A small sound classifier, trained from scratch.
Model: 4.75M parameters, log mel input, arch conformer, activation star_relu, moe top_k, layers 14.
Rows from block 8, named by matrix and row number. Each number is 500 + 25 x the weight over its row's rms, rounded and kept within 0 to 999. All counts start at 0. Numbers have three digits each. After the name is the row's rms in percent of the matrix's.
# fc2: first MLP down (model.blocks.8.ff1.fc2.weight, 128x512), inputs 128-191
fc2.21 084:498478448481489512506457520486476492525517524527489492473537464500563534477496540488495443494529517520522538525504460478498512467437507525520568540484465461502488487491533466501505458517482523
fc2.22 117:519480543493498511544489432514539508526538547486490507510514536518459479478508472507485572461498470495497506508499511502524487544499459504486449477495537524512527523529510552487540516500499496
fc2.23 087:498515456480461450561470504517524548505517538524516507484482500484549510496496544493495478518505510523483540467482516523528504491487479479507543561484541454501459495527515462486535456471493505
fc2.24 105:483510481505446488555478503525521516469520553537494495485473487499529484507487541500455522492478461502494478479508508513537503506500474475500501523528557487521492508504488476485483461448534514
fc2.25 074:526508473531535488484458455495465512500511535510531480482534445490523494482502520473479436510533547488527503497498486488500519508495512463506477466458507513486495484455550531518515480496514586
fc2.26 069:492508561514458494479540552516524537502481508474497506484485525464482512485516501510488513489509480442518523506463511478451523477516514503513489492540532481483465529517461496499488535517487489
fc2.27 074:473510542504493487500505504489526504506477461479499490492532516487469474503473463520533505502491458512478502491483556482517486469538497508499476472481468526503496530547490495496538525505467456
fc2.28 093:517500474471526555456436466495480485526505491501483486519540497482500510469530497487504489458499532499502509534588492501479480498493499511508496482479450538466535498478519512525484553475467515
fc2.29 075:484528509517531468518494482527495500472525484488499493521448516495469535511486476519470489505504512505496498529457496508479478499450524504492501509551455478471550474489512487537492482491524481
fc2.30 106:514466433485492497491435482532488515510525504499517465486497419536550544492484507480497495533514537503524573492574494515515485521522478512490533523462480488495470486493523477474521495501501532
fc2.31 077:476494520447510473570469500489548514478551489515479553518511574510524430500487513524487528494518483521510503497475504497499528457460505496487520535511522489536522495521496453466529454496500466
fc2.32 099:489509485524501488501495494526477486455504450492504505540468470505532504507506484512472477489545518503515508545519493477485484529466499519498508520528456487543517491496526487521485454529545487
fc2.33 082:545498509531507507464514465497520472528533450486486533500539497492491492507510508501530470491518529475499493507526494485481500490505497485464481487493451495506519506541561535523512529520458499
fc2.34 097:525501493518511501460482551487445537461471496517507507507491461491516522505513534480522473518516522499517488492524470506473490501483522507528512482493487513455481503462475453533457565490537535
fc2.35 066:461564545528503493506508520502471544458447477552498508499448534511453482500517505499491463543546463482495486495489519486499506506509506500493433448530507519496469497485462500504531512504535486
fc2.36 101:543495485462516530464555508492466470514467498504501535517496467482483536501480494490548486491488491475543513509514476482473486508477515491483547519509436507469547490474476522534486566495467523
fc2.37 090:485474530497528492445517531457435518494477484562480513533530492503524558509468551472492478502521513525522512469490486471479492464482532482514525543512479478459515467460457516531477524514510533
fc2.38 106:530465442490520538485481483505473461500510480476497515492517418500549517472482486490538487521496526533488539565581476494510477496509477533494521514468441490490509509498529500501473505538505524
fc2.39 072:529512530515491494525526519512525497510472522494482485471504529484455460511494485480493485516492474465487493492493563510487514477548506506489419419462571536499481496517499525524504518520483490
fc2.40 084:536460529494513523546481491530452509493526519488481504481514502508520494470530436493500547504485507514520541527559504514521498576468500523513484481492495500488557541467475536520511533497521505
fc2.41 116:524528529510531496479544530473470488542484486471452508550574564494480519509526489517508502471501477501465471494507501478471494448488518462528509483510511506493528488493480521483529525514456493
fc2.42 098:532448442452518530454482465468489494530528511482474504505560470479492508473532450476528516513451542475497566533546494505511509503517474503466517488470447522477483533495526539529515528487438483
fc2.43 107:503514544518509524526543490501544494550487516493505505506516549510462461509522461504517545505496480506485446488499516489500494464514517490492448460526534547526498528530500532509517519499522486
fc2.44 101:514503477480456517545474477499535525519542577478483488498514493500488508480482470503476531483504508472495531475522511505528495548506459499514502497479534512526507535517487520453526463482508503
fc2.45 122:518488468485475508528479455481528473505537509489514494477469461510494480475503465495523484476494503498509509527540511485529503543503466511487458465460505517523486532527558544488517493498503496
fc2.46 112:502459481471499480497457497496485524522571547505507521511511490484534506490477506489464489491523540522495519453492492534511471538498487497496558535455461481490497492506548492499529458477505507
fc2.47 093:478515538505478462545516506537508497469520550522504487499465516514497509527523481499439532498467459504500483451473526489535486544473491492517467516549579513492487491480459495489515486510547485
fc2.48 081:527450464507449538542480453501530508493547568525546482451526438500539512447467505490498502538489520473497510484532489504535497501537487505476504496469486502482492530498535514512533452472555545
fc2.49 142:469545488542479497471507566502482516490443488503521463489477494504493506523472556504503477523501483478502493469448492531482514448527488475487488504518519489499453511514474470485439488509523496
fc2.50 085:516471460462489486565479462507531512457585574515516507497505482476503479476512481514491504532491496520501497489508505511531538580490474532531493519454502493492519517502518497480538452489466513
fc2.51 097:488522545549507525476506497524477493491473485520487503496501472524542485506487492494512471515530477526489479533495484496482502511496510530532528508512474501521525466459514503510497496533544522
fc2.52 091:523530532494515537504550501478510480509440453469489520540492554490444485506539475538541497504514453481511475555463522495499497485568528506504460466556512507522513482541505495503464548511484457
fc2.53 095:488481515490520479473529538499514499487478495536444520526546545530544506503496552511493471516504487511474482452443492505433510459484509490522594550504498484513496498513471460501498481496467513
fc2.54 105:506526544535515530510539516496522482521454475474500494516536517497467505512506463515523534476502487504516494508505517482487494486534499501496434446486525513471522498519465518503504538516483475
fc2.55 099:500533495488545505446518531480457517510443448503508530513475512484471502508517537466512470530510490487517506501481494505452531448491544497471502505489471510530518506488452462526495548512489505
fc2.56 103:535496486502502515426506526498454496520462477543469516498481493501524496511527526463510488515503545521523481544542474492500485487476509524489542518527445483470528479497491485540484546476513496
fc2.57 100:515503523496525508520549512491556476540446475469496513516536524481454482505520448526546464507525494491505498510477529499496506456542493516513468430551483516517510508544523524515492531501456465
fc2.58 086:514530535531502498537522495481523486518504490494523480502516523493450457521511468529496497510505470509470463503474519516486502475542503496529428459502570510535470524529513533484502460526500488
fc2.59 083:519458478496459536463467455479500522552524451474498515506541505508545474490521455498540500515472517476468508522548519509516482494505525523485517492473477524468495495480566527499511504534500468
fc2.60 081:510503557476541485540515491501474505479492470543482522496482496519492506459503467465531486502519513534499496518471482471466485496489497540508485503513447492491508486443460495534479546508543534
fc2.61 081:488520510525509489485511554533456510477467480490489499494456489495520505485549473523492501507521504493525475523492486490527473512498475516528468512560511527516509480507490504548493492521517526
fc2.62 094:521487490496505488491464490477456533491521480527492475487502505531525508485466523451489468506533515519482488492488486488487515509497527517517534496503483512460483503464508476493516488507531541
fc2.63 110:469495514469474479553484495506551514481519537528496497494494518473515487505457529545473529484485483500503496453453511540518534497498477468474558552504504463521492482522521479444499464474511497
fc2.64 100:493471455482499469514477492484489538471542544531502497482500491492531504520478509498465476530498507521490530471520502502523483525479455506493539531484513505517472514467493460511508440500505530
fc2.65 092:465537498517469523441486553515462519464478458496510503482487442474519566515484512477511513530511503506498546508515462516504508492496555496474482497504517525483495507489476490496457507526506521
fc2.66 094:521514517500560515479551508486492497521495491519478519537500571516514477524539483516542512472515509530492470514516488475480501466470515495519547461517453538524556496511510522502511558529459473
fc2.67 087:502483504490542512491544518468470494499472492507489538479489559518509481495525508499544511505529501524495490510478470506479496475507535496502565493526486505525523477491483476528498538503465472
fc2.68 080:455444503467513518540523522517487521499547547488480453500534492528532488481483518486487547517484490522515553516500502507496488533470475550482492497511542500474497493449500513466493540511491500
fc2.69 082:448497540562499492533488491492474504476533503519515497500487479500524504463469505503495499470504476523493487487536523495501487527527495498491485530495504482490435489493474520496474442510558555
fc2.70 078:498473509474473511515502453502545514521546499487507518507561516515498517517500439540504507508509498506514533548492518491523505535524483541522498516498486486531549505540529564491553508501489526
fc2.71 109:525510496485528504457518505467513462530466455508487541517487543511507495508518511478542461504510505527505468506512470509482492457524514495491567507506447506511523497497506516502500522525471480
fc2.72 137:493461497481532492542510492523505492500522538505474547542499540527511499506508479521484519504529510508527512509479488484490487552455503536509532521494475504528568499490518525522557530522482488
fc2.73 113:522470496507501493459467501529463528501536538520510511491492456503537505492517503478489503497525547511505518514527443499489504530451519481504506510497483503492490487450497485511511457487543550
fc2.74 090:515545553500524512543546504499537528505471474461509503533513529464434475496497463527493519491494481464475460510482516514494523478485510508503452459507542522522493528560513501474505529495461491
fc2.75 078:483516486491507489487510501511533500454464485502503523520463544481470488502522539501514469543511468494492501512446490496517505506547522482491506509493516479533489496539512490501526492485478433
fc2.76 084:499458449455504480550447477522532495518549545502474524501519530495529491480500517469502525501506507508495520468546472526516489532510507521492570563486476474528510512508537477478512494462477521
fc2.77 095:446480490472457477562469506518510533493498474502469490506471529506504501508498482508478555502473482547499473485485538510507495531472495548518569485540538472497513504501454465498498466500511499
fc2.78 161:505524540527503514514543504504505488533444463461497522512510512494464500510496457496522522483492470494486480533514521506489515479510517496504435434515522528481518517520493531500473555528490477
fc2.79 079:506546497534503508469476529527472523460505510524492495529493464472492548512502524514461484516525482531528534497472488488478522512492529484516514510505510460503513478481459459518484490512506514
fc2.80 101:510497476454528472492525483506535466494485466522460530530480534514532486517490532509479479505528488525494513487470496498487494476479532519498583545553456480524544493490487460477503513503487469
fc2.81 105:506515529489524474478537546489512493496475498518478543519503581524520486535511519520511517486504426520504458465458524506478497465480510489499543525546520502529528480494472475492503510521500478
fc2.82 109:511501465492480523497464456510529532501500516498515482469499467504515493503460513499492469519537534481510576529503517514511496507532482535503501489468488516503492516536563531475513516463464485
fc2.83 062:470472521543472512533496463511483515510505525509508499475510455504495492491453484455475515501497519507461481524500468499525477514520499509512426463493550494473449508560521528512490480536507567
fc2.84 088:507519449514498493497497451489551465511513444472469507530555512534504516489476474508496501504497539511472522504493532483491511484529498495490520537452457497511507481538545510446537484528472467
fc2.85 109:475529550538491521482537520509487497534487478491521478506520535505472489528530483503495547476501473464488484510483531505498519501479522484503447467523550532486481517496482500498493511524524510
fc2.86 091:531446534524513527544506460497484478479549540512495495512529460484491474456499441473536547459492529511514514515538498518532510527518467513498456515462514486473509490499497551497521496500537532
fc2.87 133:509543550535503499509530522493512507531470461469505502514513527484454504508503464510516522489487474487489495522487527502482511466504530488507438445511535537500512521528496526514471545511505484
fc2.88 100:510510544482517496534546507515530488518462477494477512529507551523478471509488465546545535493495459518500478511483504479511513469510524483499526522532488489502533484502471505482487514506480472
fc2.89 103:487480452501469470500457515491460493496537530530508514488500467506554506497494535490499463499524553508523543479508486499484521507472497505488563576473468473503481465497522469509496463482504536
fc2.90 112:506470492504478533540485453533505496502567537490515482487500463473480481477483461498478547486469504481510537516552518517539531537507444497502430482482538487489492506498509542506507476486521540
fc2.91 116:512471444489503503474475495487453489474478486517504523489474462507550520482494523482527477517507538501516549521562476487489491504503494541484553526509434479495496490458486485511484499490485534
fc2.92 095:449504530497489450516535484538526514504451499527499479511471577510466466511468508511482529492495437479504457446422521497486497474490492505518521521554553471520472487510465447447505499501535480
fc2.93 101:511517529507503499490544493466532467518479477470495529504499579493454446536523481534505483509489468514504465502494508512493504482478501485479468449524480533500521507535537541497532519529489479
fc2.94 061:478530530515498494463488542503467493519467505482489491509523474443502498500502474517490521482512473498512528516515503479519498505474514510508472502528537502473527489552452509498507533475496533
fc2.95 091:527470511494509517465442467467481477489526496509483538497465473503533503468499501489509500506538540535533553546545471465483507546481504507487506494477430516493548491523536553514530514504484490
fc2.96 100:539484508514568533470512500461472460532499483460490511527510482512481475488528502489542495493515503501475476530522471485497492492518498515482488472479451555486531500499542548523505557500477491
fc2.97 104:479544564539529492519527527521495511486465485498499473521498544496470472509514474509504527488491466507460454482492537475495485507488507499518456472528543509505479497479473512503496499536565505
fc2.98 122:493474446484502494487458496510486515474558548515497506487501473525550492473528548491484497499528513498498529456514478505516488520489493515501570543485466452509489499473508487506521471471513525
fc2.99 095:457534495507490465508514499477575487505508459500539517502459542501526483502456507507498459490515499500485458498450509499493516480525501485504495514474507501560438514534539517473524457517487477
fc2.100 125:479481498480497473534499487502551485504518528517490516533516512500531488515478541519485499497496486505496498452440532496503504453502494465515541561489538447502513463524480499447535447515476498
fc2.101 086:496498480522461499485490519491454510481517477493505511480507450484498540508470543474474487511525533517525534494486487470517492522490492519505534515520499480483463502484458489506502469481497526
fc2.102 088:484494459545463548506477487499517505486527534482540472470524444452497474481508464476518538503466513446491480499523521522518471506511471508474458508449551526485447517517509523512509476477514553
fc2.103 095:524534441495514471498490487510531481460501503511500543504476497512528497514468537499488481542509510515522487482482493498500525512470506492499571536510451458516499512526522437508520442478476514
fc2.104 083:465510482547438544526499483497527503507527527528486460502539488491538517516491508484493512474470444515520524435526535504485517489501530473519485480483578503509463507527451461486477479487513517
fc2.105 107:522488456502509518483485506480508478491484487509503551514489438476522529485489532464519451492524533492508528559514464460472513482503525509494541525444429491508521477516532504516475505493455482
fc2.106 091:498508498481521487450499542516470496468490521514500503512522495463493530553520503524471557441478493469523491484510505520512507492457498485536491529507493469464529512488449475481507484498510500
fc2.107 097:517488466525526501484466525486461486502514563534509515494519476514529530479489522482474462511515528475504493497527474501488493515488494481488510540488454481500491505455516509543523514461501533
fc2.108 088:486538461474463498564494472510580502484551512482540501510451521510501469513499500492498512531491519474483519470489522516534493498527485507465492490469526517507503520547548501489534436489489459
fc2.109 078:489509510510493459513494496479549520501517496498483483506508554533492480540495526506484507495497420500506436466461489480496510502518511483489452530503564514497462502534494461486506476519516489
fc2.110 078:479465497481496503534487513537493526460511506550467490485458488530510512512475558517492511494511493540499478464492493501500491517468490515517535521534524450516522486481458452485500465476548523
fc2.111 075:474521494488481477530508478552522539518507474490527456481481526512500530503459522481491470538499515480503534499430531542518497506530501497532537481497508509507465470523508453498520461493482497
fc2.112 083:488479500518501500537458472517438487484559504495515467497523454488513508513502481505499549467519508511483504519572512515533489532494467496529456493465514497506481513481488523493487497513529549
fc2.113 106:490515539519510526492544511490508484511461450458497485508492518492450520503520442527523526476488450504499490537496529503486512479521505504484430462514535545487495500504471512487466541537509462
fc2.114 107:530477455469497525487478500500476489484482481490482539486453464497504531475477527467511489525488526516533536549524479487516505500499495519479525515476445494518527514507540512507494534498469496