Weights of a small sound classifier.
Model: 4.75M parameters, log mel input, arch conformer, activation star_relu, moe top_k, num experts 4, layers 14.
Data: trained on acted Russian speech (Dusha), 26041 training examples, 20.9 epochs.
Rows from block 2 of a small sound classifier, named by matrix and row number. Rows with one number belong to one neuron. Each number is 500 + 40 x the weight over its row's rms, rounded and kept within 0 to 999. All counts start at 0. Numbers have three digits each. After the name is the row's rms in percent of the matrix's.
After each neuron's rows are labels from the 100 clips, of 14976, where the neuron reaches its highest value: "strongest on" is what is common among them; "loudest band" is the band of the loudest frequency at the time of the peak. Only what is clearly more common there than usual is listed. The data: acted Russian speech (Dusha).
# fc1: first MLP up (model.blocks.2.ff1.fc1.weight, 512x128), inputs 86-127
# fc2: first MLP down (model.blocks.2.ff1.fc2.weight, 128x512, transposed), outputs 86-127

fc1.110 150:521480581473423479476482539606434527535471491451487518415507463543455547499532425530530487514505537495422536533463528458484528
fc2.110 088:483495476532433577436533533546467461544504452515528534537447514596472528523556508477531528468478510563478480551452494502532494
strongest on: emotion: positive
loudest band: 250 to 500 Hz

fc1.426 140:484497450532532556497570508540508454515480538513582478520487563513541477497498554491548552517528539498553509490544537452575524
fc2.426 077:535524442559582484514494577524510478437473510449526475520501603541544424523520476468464501499549476505518443468557475463497585
strongest on: emotion: angry
loudest band: 500 to 1000 Hz

fc1.203 177:495487454579526535507549430495509457469476537594490509482495537436518492509506578489561503596492472499567449451536505443562495
fc2.203 072:503518459568532489494508490465486516447491540506546508521539523474537394485511493509477485461488439517536508405545509526497578
strongest on: emotion: angry
loudest band: 500 to 1000 Hz

fc1.470 164:486486471565496541525497467491513444504429545538478483536466574544482507475546562512506492549485523503557488422533544471489581
fc2.470 072:513558504462543418501443515494511543499502503499490502511509570509520450456556421427489467521536502558551535473474496493481535
strongest on: emotion: angry
loudest band: 500 to 1000 Hz

fc1.79 264:522507466415489459536489530408512526520543427449586479493479516584552512584517467518489540452526489519478568507479581562418482
fc2.79 111:500516537396500519557480462428502562495564443474553507484504458494506523547506470464463487468502504498525656529502506533417454
strongest on: emotion: sad
loudest band: 250 to 500 Hz

fc1.198 157:541511508591519443526492510488477522506421543541447539496502529533492485437509559512497504596512522510516561434535531493490581
fc2.198 072:547478479547510432499500548485503514568470530498510484496539556518437529532553480538540517440512450605452555508447498507473501
strongest on: emotion: angry
loudest band: 4000 to 8000 Hz

fc1.299 164:505484477469518487524453540462506530501545446446568479500483501572559518623531469491520554426565443470494516535464583530462466
fc2.299 063:457493546453457509470537463440418483478462496554563560491467492503436514493547452437486479524541556532490584468491527465436574
strongest on: emotion: sad
loudest band: 250 to 500 Hz

fc1.178 215:526473528379513476514439504429505508527490438461583479490451534582539535559541486515498522442527528547463535559478563484430491
fc2.178 091:512525513428482514522497481459444523526488455467492530445491508493506502505480458428452509494474519540533608527472507550463484
strongest on: emotion: sad
loudest band: 250 to 500 Hz

fc1.359 157:525499470404496450536516568431517482511529492483535446496460505585553506543513458510511512462517478500508528580483486527475490
fc2.359 066:505532520514493528519477473448379538476475453499558499492521486460446481534450512540466468551530513564504609489557542510449502
strongest on: emotion: sad
loudest band: 250 to 500 Hz

fc1.156 217:546495423499444513493477574436474526510547490418526485467483524601523484520514498571514519429539447519515516534512534477431477
fc2.156 091:462447500468496552535520466423498523493499473548546570557493497482533495495502572537527461590446528448532579486534476483447512
strongest on: emotion: sad
loudest band: 250 to 500 Hz

fc1.511 134:523481486446427459525504585459498519509575449470585440465437526553554521552525445507522544518523546564492600483547540486445522
fc2.511 072:503459537498502552513565473557485466452507491530478466474480501452451529496542550502538427594422533505513531468532484475493512
strongest on: emotion: sad
loudest band: 250 to 500 Hz

fc1.338 189:534508464413484483547491533455511493505491455463557528509459510626568529601516476497480557472514505494508526496510572502423473
fc2.338 097:471487516432514518577496455453445580505480500554532532522554460483481514511462481527504462496464535542492641459492499603414500
strongest on: emotion: sad
loudest band: 250 to 500 Hz

fc1.125 170:553491463402486482550491546436486478539508473478538496511443507571515533561470475497536505474540486505470568597492531515454480
fc2.125 078:465513496483491545503534491462460547491462458487590512507556483489436510483458535543524469537471490521488566458497568513412521
strongest on: emotion: sad
loudest band: 250 to 500 Hz

fc1.312 161:534485542515438487498502537582479524556441615475509504493525470520487571530514473577483416477503551507482510521479484473439514
fc2.312 071:424499511547550491490482503596476437478459547510472521516549516467468506472488462435504491437477516520473452461461466555537525
strongest on: emotion: positive
loudest band: 4000 to 8000 Hz

fc1.247 247:496484491416495486480467525467491519524508453449582458510485525556546502542513491491500497464537505527495598517495562578422494
fc2.247 101:451509501404496581510492451439474544516551452477593523518463474493448487501503482467465495503481532569500634501451507506434457
strongest on: emotion: sad
loudest band: 250 to 500 Hz

fc1.482 219:489478465412494446530462551495487495532545455479562491464483522562560522576523480491498509461548499488470577535470569524434496
fc2.482 092:538533543426543481511509494497450524516500451508564527509515480503434520514487493551470504520527533583473601483473564505412544
strongest on: emotion: sad
loudest band: 250 to 500 Hz