{"dataset": "acted Russian speech (Dusha)", "noise_aug": 0.002, "n_mels": 64, "targets": ["emotion"], "norm": "layernorm", "head_dim": 48, "num_experts": 4, "subsampling": 4, "kernel_size": 15, "mixing": "cutmix", "beta2": 0.999, "epochs": 20.9, "final_lr_fraction": 0}
Rows from block 3 of a small sound classifier, named by matrix and row number. Rows with one number belong to one neuron. Each number is 128 + 24 x the weight over its row's rms, rounded and kept within 0 to 255. All counts start at 0. Numbers have three digits each. After the name is the row's rms in percent of the matrix's.
Before each neuron's rows are labels from the 100 clips, of 14976, where the neuron reaches its highest value: "strongest on" is what is common among them. Only what is clearly more common there than usual is listed. The data: acted Russian speech (Dusha). In brackets: how many of the 100, against the usual share in percent.
# fc1: first MLP up (model.blocks.3.ff1.fc1.weight, 512x128), inputs 0-127
# fc2: first MLP down (model.blocks.3.ff1.fc2.weight, 128x512, transposed), outputs 0-127

strongest on: emotion: sad (74 vs 27)
fc1.414 192:109110146149143151093127169114150153127129127131165089070089102079117160123137134106137102129126117140152142147149104147124176111113125124125093124150101074112165115144110146107106141068165151117095110116156116131133126139124141098137150131131139107095107156122129131082123118181130149113118164148128089109175122135110120143144111144144126148127136099136131117128163139121160155038127
fc2.414 097:121103108144119143116129166115131136116135147131150139124037096131106119133110125095121141129145117140103120176126116131126215140123163140106082139108125090155167133131130118141114090089100144125133117139151121144177118121119149127155144131137147129133148107113161134110127126133109119130122191091133092124154124120136096118106135150134119132111120134112131100137222115126134139066151

strongest on: emotion: sad (79 vs 27)
fc1.374 260:128114146161143153104150167118145139095111085137154116096083081077100170114132117081145126135142121162124132147120125141110162138144134102125090096127114098127163154152138151117125115099164162070116091141144146139154107151138155094131159115155151098123120142148122124080153103174106140091154165129141109090166119122132121150167114148130133148129131118146112158149140164130163142091127
fc2.374 100:127151117111115155127115168135047106147128175165126136139090131119146126134079150075113178107149124112116120170114108131148186106140135140149087107091118130168157099126112119132132119100169115130128150122131143127148173159121108139174165126126144155132126105090155113154156139118122127128118158109122105123142105110164084128108124168137126111132126117120132070142156112115112149087121

strongest on: emotion: positive (80 vs 18.6)
fc1.171 183:154199156070097110143104118132122100173146161108103172154163172147152113111140134168111128134084154134118112117134127136138118144121148145162161151084153148126104097100112085142136139144106101150130187107149125105133157127114142145104120128113125150141161116152126138154106209119155126148110118115155144117118155113151115139134127147149129106109101132133154106110082135135131112161133
fc2.171 089:069112119116123200134131129140052156139125146132110118112185151140131112170138123116155126142158117121171126098084168136153118142124094115107145132148118141155115151111102151151069161098155093156110146122164161104126173132100125127110113113104117106136113139089133137153121116102092133133130118132111139125128151129133123146152091105129157138138142126144098088071115110126129100145152

strongest on: emotion: positive (75 vs 18.6)
fc1.48 133:144140141109144129131103169144137114184128137122150133168184155156154096108127165197116102122114102107142127114125154161107123124138128141158108149117142126155094068133106154135115184130099115162144145101182118135097122110117118134103095099068111148136125115145127114113096130103146148174124103135120126120127150137103130089098119141159116133131133132153111118134090151123137091186119
fc2.48 068:130089145145136155104124064195083119154120122117139125137190171127113127138113130140118098147147128115124128089091099120116045098126084147152145128111143159130092160140100161136106177148109123137101099137150133123080128161138091127124065150150074133144115128159134118141143118111155156127112117131150100108105122136131134125147155122158147125145149116140120115133117131118133122123113

strongest on: emotion: sad (86 vs 27)
fc1.450 110:139131130109113132131146208133094131123085112124137147092091106095160140111123111141103135128131122160108142201197119125131160145116135091143108092085125118156159135150101177124117072121140136159113106128131167125139156131139140158104138133130151112119136089167141120090134148121138165098103163151136153126141125106140142178127129123127128172091145141137113124159150121159126121116115
fc2.450 067:078124140090105107168153072109088149116176126109117108105130114138124183144121150119120155125127164184128157097128105077148117113095122112121170120136145124129097134124163154098118113120136131131106151149104137110107159145173117149154127175156117144156121101132118122161163108126106123144123112123094199135127107108128145132130113132126115102178134155141146117140115098186122156129121

strongest on: emotion: sad (56 vs 27)
fc1.369 227:103106120120131151092124192102188121118117118119169111089076113087102115124134113081112110130113118123146138137128099137103178131109124125132073122153107086135171123115119136110110134100146169115117109108142137100129097123140117083103157129113137115113130146137133121077106124151118132112114172131158087102160126112118141139114145139141114155142147111132131144111166143114177156052125
fc2.369 103:110123139124135117114160138119156143121142139153157129114018122118122156113122119107143119129167134157131120169149123106146198128138128120112106129137145098122185156141125150121117071100103138127092105146126123123156117102137129155125168113103161122132139138139131137136157110161080142121134161125092125142115154145160105091118123094088109145115100123124155139120171105157121124075149

strongest on: emotion: sad (82 vs 27)
fc1.120 212:101096127136133138091138180100170147109138125125183111080063076091110147142143123099138115118141122142122119176103104136120177129119115121124075123150109104121163139129098133100112123103154158104113130139149115133124108129158142105137163132144142087133134145102100113096111101158115113080144190131141097117139114117119134131143116152143139145144121128137108150131169120123167142062121
fc2.120 108:072141136128103116146148170127081127134118142137123127133051086159104114143115132103117156126119109115088132178140128140096204118151146150129117141062133120169167151116130130123121110116086128128136117113117105100128154112124143110120188123140150151163162141138115112104117145149119120149137177124107099123143124152132113112126112124124115151140137152163107067137150140125119104085136

strongest on: emotion: sad (90 vs 27)
fc1.142 192:162128126185150110140166147093087155073139079148147137107112096110091148119124111091132144131158096160119118180111126108120147141132112112114119127131103099110158163155141135110146092110125157091169073150098109155171136123142156100169140112141152094120138150128126140119158125146117118084158177114113131124150112123162119136140099138124172165134120135123116098151145111137143156117108
fc2.142 106:079115154116117156087110109167046108165129166139082101161177163160139144139113133155127083070134148114145132130151086144118123116149126140167135110123161150132113116141117143124113157152094109155119099123155160105143178107136137134133132142084134120102131138092147143150112126090093137175117106163119120139167109113138124126125104142114143104134127115126157123114110165106114109119128

strongest on: emotion: sad (66 vs 27)
fc1.489 160:120119132149119150090120157111157143115105117137153096102087087066118124097131115107127126133125114152129150157135133163166147124113165126107085122165099074120166140138109150115145119136161140105104110116109147132144117095098149107152166140139161136119118104149135122074131113173104096085132167148141108093152132108116128123146111129141108144102128107153086132140176155121117126057096
fc2.489 096:141151112117132136127119130116128100147160119150115145117071126126145140124103162102122138098160127147121142153103143124177186111135138143119102140107157134152170123129151121107129089126106130099109174171104113150134146155147090185135147120167128124154096035117155101158120130129162133123116113118125141162120129100137112127121129133157141111103104089089142126163145083107094150092127

strongest on: emotion: sad (68 vs 27)
fc1.34 263:128109123134138132120141168110176134115122117125183103100076077084088131125119141079121116145139106150119118176110127129135192129109136125130087134161117078128200106113135116124102122090148166110128111128142143124139107122132141092132157135120161108121121145140135119077138118160118125085141172110151093122145133105129119138131121143145140144149137110133116128115189139132166132071136
fc2.34 111:133151126143098112138130160122112126101125101137141145142044088131111118099126138109105172149103155123078111192153146128116194103159138168100093124088128113128179157119125123126170085123123133109136132115117099134115163144127138119161174137137145121159142123104108125110139115142127113092137164109105127117124098140139107114142127136148132145117112134130120080167167111112105128074137

strongest on: emotion: positive (76 vs 18.6)
fc1.85 185:088132145099111155113107127160172124189111151112126100142163180140147135120133137179120096131111113116141132096137114131108095114134159158140138141148139115132085090106109145123108170128108115152095117133171145106102119102126135142095123122086110196106107138136145127139089150087107123183088100137143096099135165108122110106092122121141089121105130112145144143122137150119121089164119
fc2.85 086:103121133121143154087145100144149128157137141154136093128211156091085153125104134138083102132140136150161152110152097123126073108130154148171145098144114150142104115142121126099119177118139135134105092129138137149121077153102129106173061131118101141127111120139148122143136084096090148140144137117109113116142083100139145137114174140149130121126115116136138094164125145148143145151145

strongest on: emotion: sad (57 vs 27)
fc1.436 167:101107122127144117077135188108175127106120130110163097100074105055120154114149106104123112117133123130119129160103115149099145115128116124103088134140132078115168146122131153109118112110151133118111134109124099122118120114133121094114139120129135124139111148137122146083102146163096127076131159129150081067138138103118117124143125149139132129110121118085116137147170157146158127052115
fc2.436 086:085122122134108116130164147108117160102148115118135088112044078127120163118144116097117148134135154128090142148108113097131211098131097136101140122114133111121170110155119143098152112087130158111130127138128135117128159150161121154158186180140138134158117123147112118138121117149118135121130166140095149127110093169144155100144154116123124128149114154113129121134167109137122114072125

strongest on: emotion: positive (78 vs 18.6)
fc1.292 221:136157126105133129131093124145124110110130151141118126152171134151181134157114155156127131107125140114125143123121143160125111134124126149074153134127153149143082085149168136127175163141124115125202132090131095100096126128149128129133144133119128150180179117115099155133075195128145108162127095148103182148138125124114111118089097101118121142141086116099116136144119138156134116143100
fc2.292 092:116137144131141156121148132124097121140099150165144122133147109087120121126148151105148113130111130121111126163127109151106129096160111154135118101100154128104146126146124181127137161117152115146115107107083130114115140127188123064086176143108143103112106141120130087088098141136133118084142147144144073131150105088151101121137125129161121173139152105127134050161135178137143129099118

strongest on: emotion: sad (56 vs 27)
fc1.306 194:123125097159118100118114171112214096117111122100175110102083119093138108107101105118136114103128110097163154138126116109098182130122118130131088123140117110125143094093116139139106151098154133110125121110121098101115103117143105119108131110123131101105109143140132142071098111170090103086133163117141095096135137132113109116124125118114105150100107135131136146118169174101124132064116
fc2.306 095:084103148085125111115159145112128158115139127176155131117016116166140153153151115102128099109138110133133127154121113100141181123097101114097137130138135100124160128154151142119105106129110101159114123133103129126145134113175125121117151156101158105138143143104115121136114125143091139127134161151078158165144138116134142082152128098132167129114162151098161098125143121150113120111160

strongest on: emotion: sad (90 vs 27)
fc1.226 186:141114151162141134120164170119128150085100084124149176102090095072102147114149144113155160157117131139126130177136133138130157134143121102119110130093117132125172190166153138114132098119125153089156106143075126143137112132165138121150170107143176127137152157139111130104144124161126166120112155113136145127187131129154113143152093124142156158129144131110094123134133108164134138096123
fc2.226 093:077130180115109147108113125156067094162136152116092122166154130142117102119107138126108160096122126121130170134145100159101110110117150155142115130120152151139119094100106122121138165167160091172121147093149104118123151175099132125146109174110149151145105143121127146147119165109119092137152120140165110105133125127104141116095133162108164116141143110110153062117139144116110090152164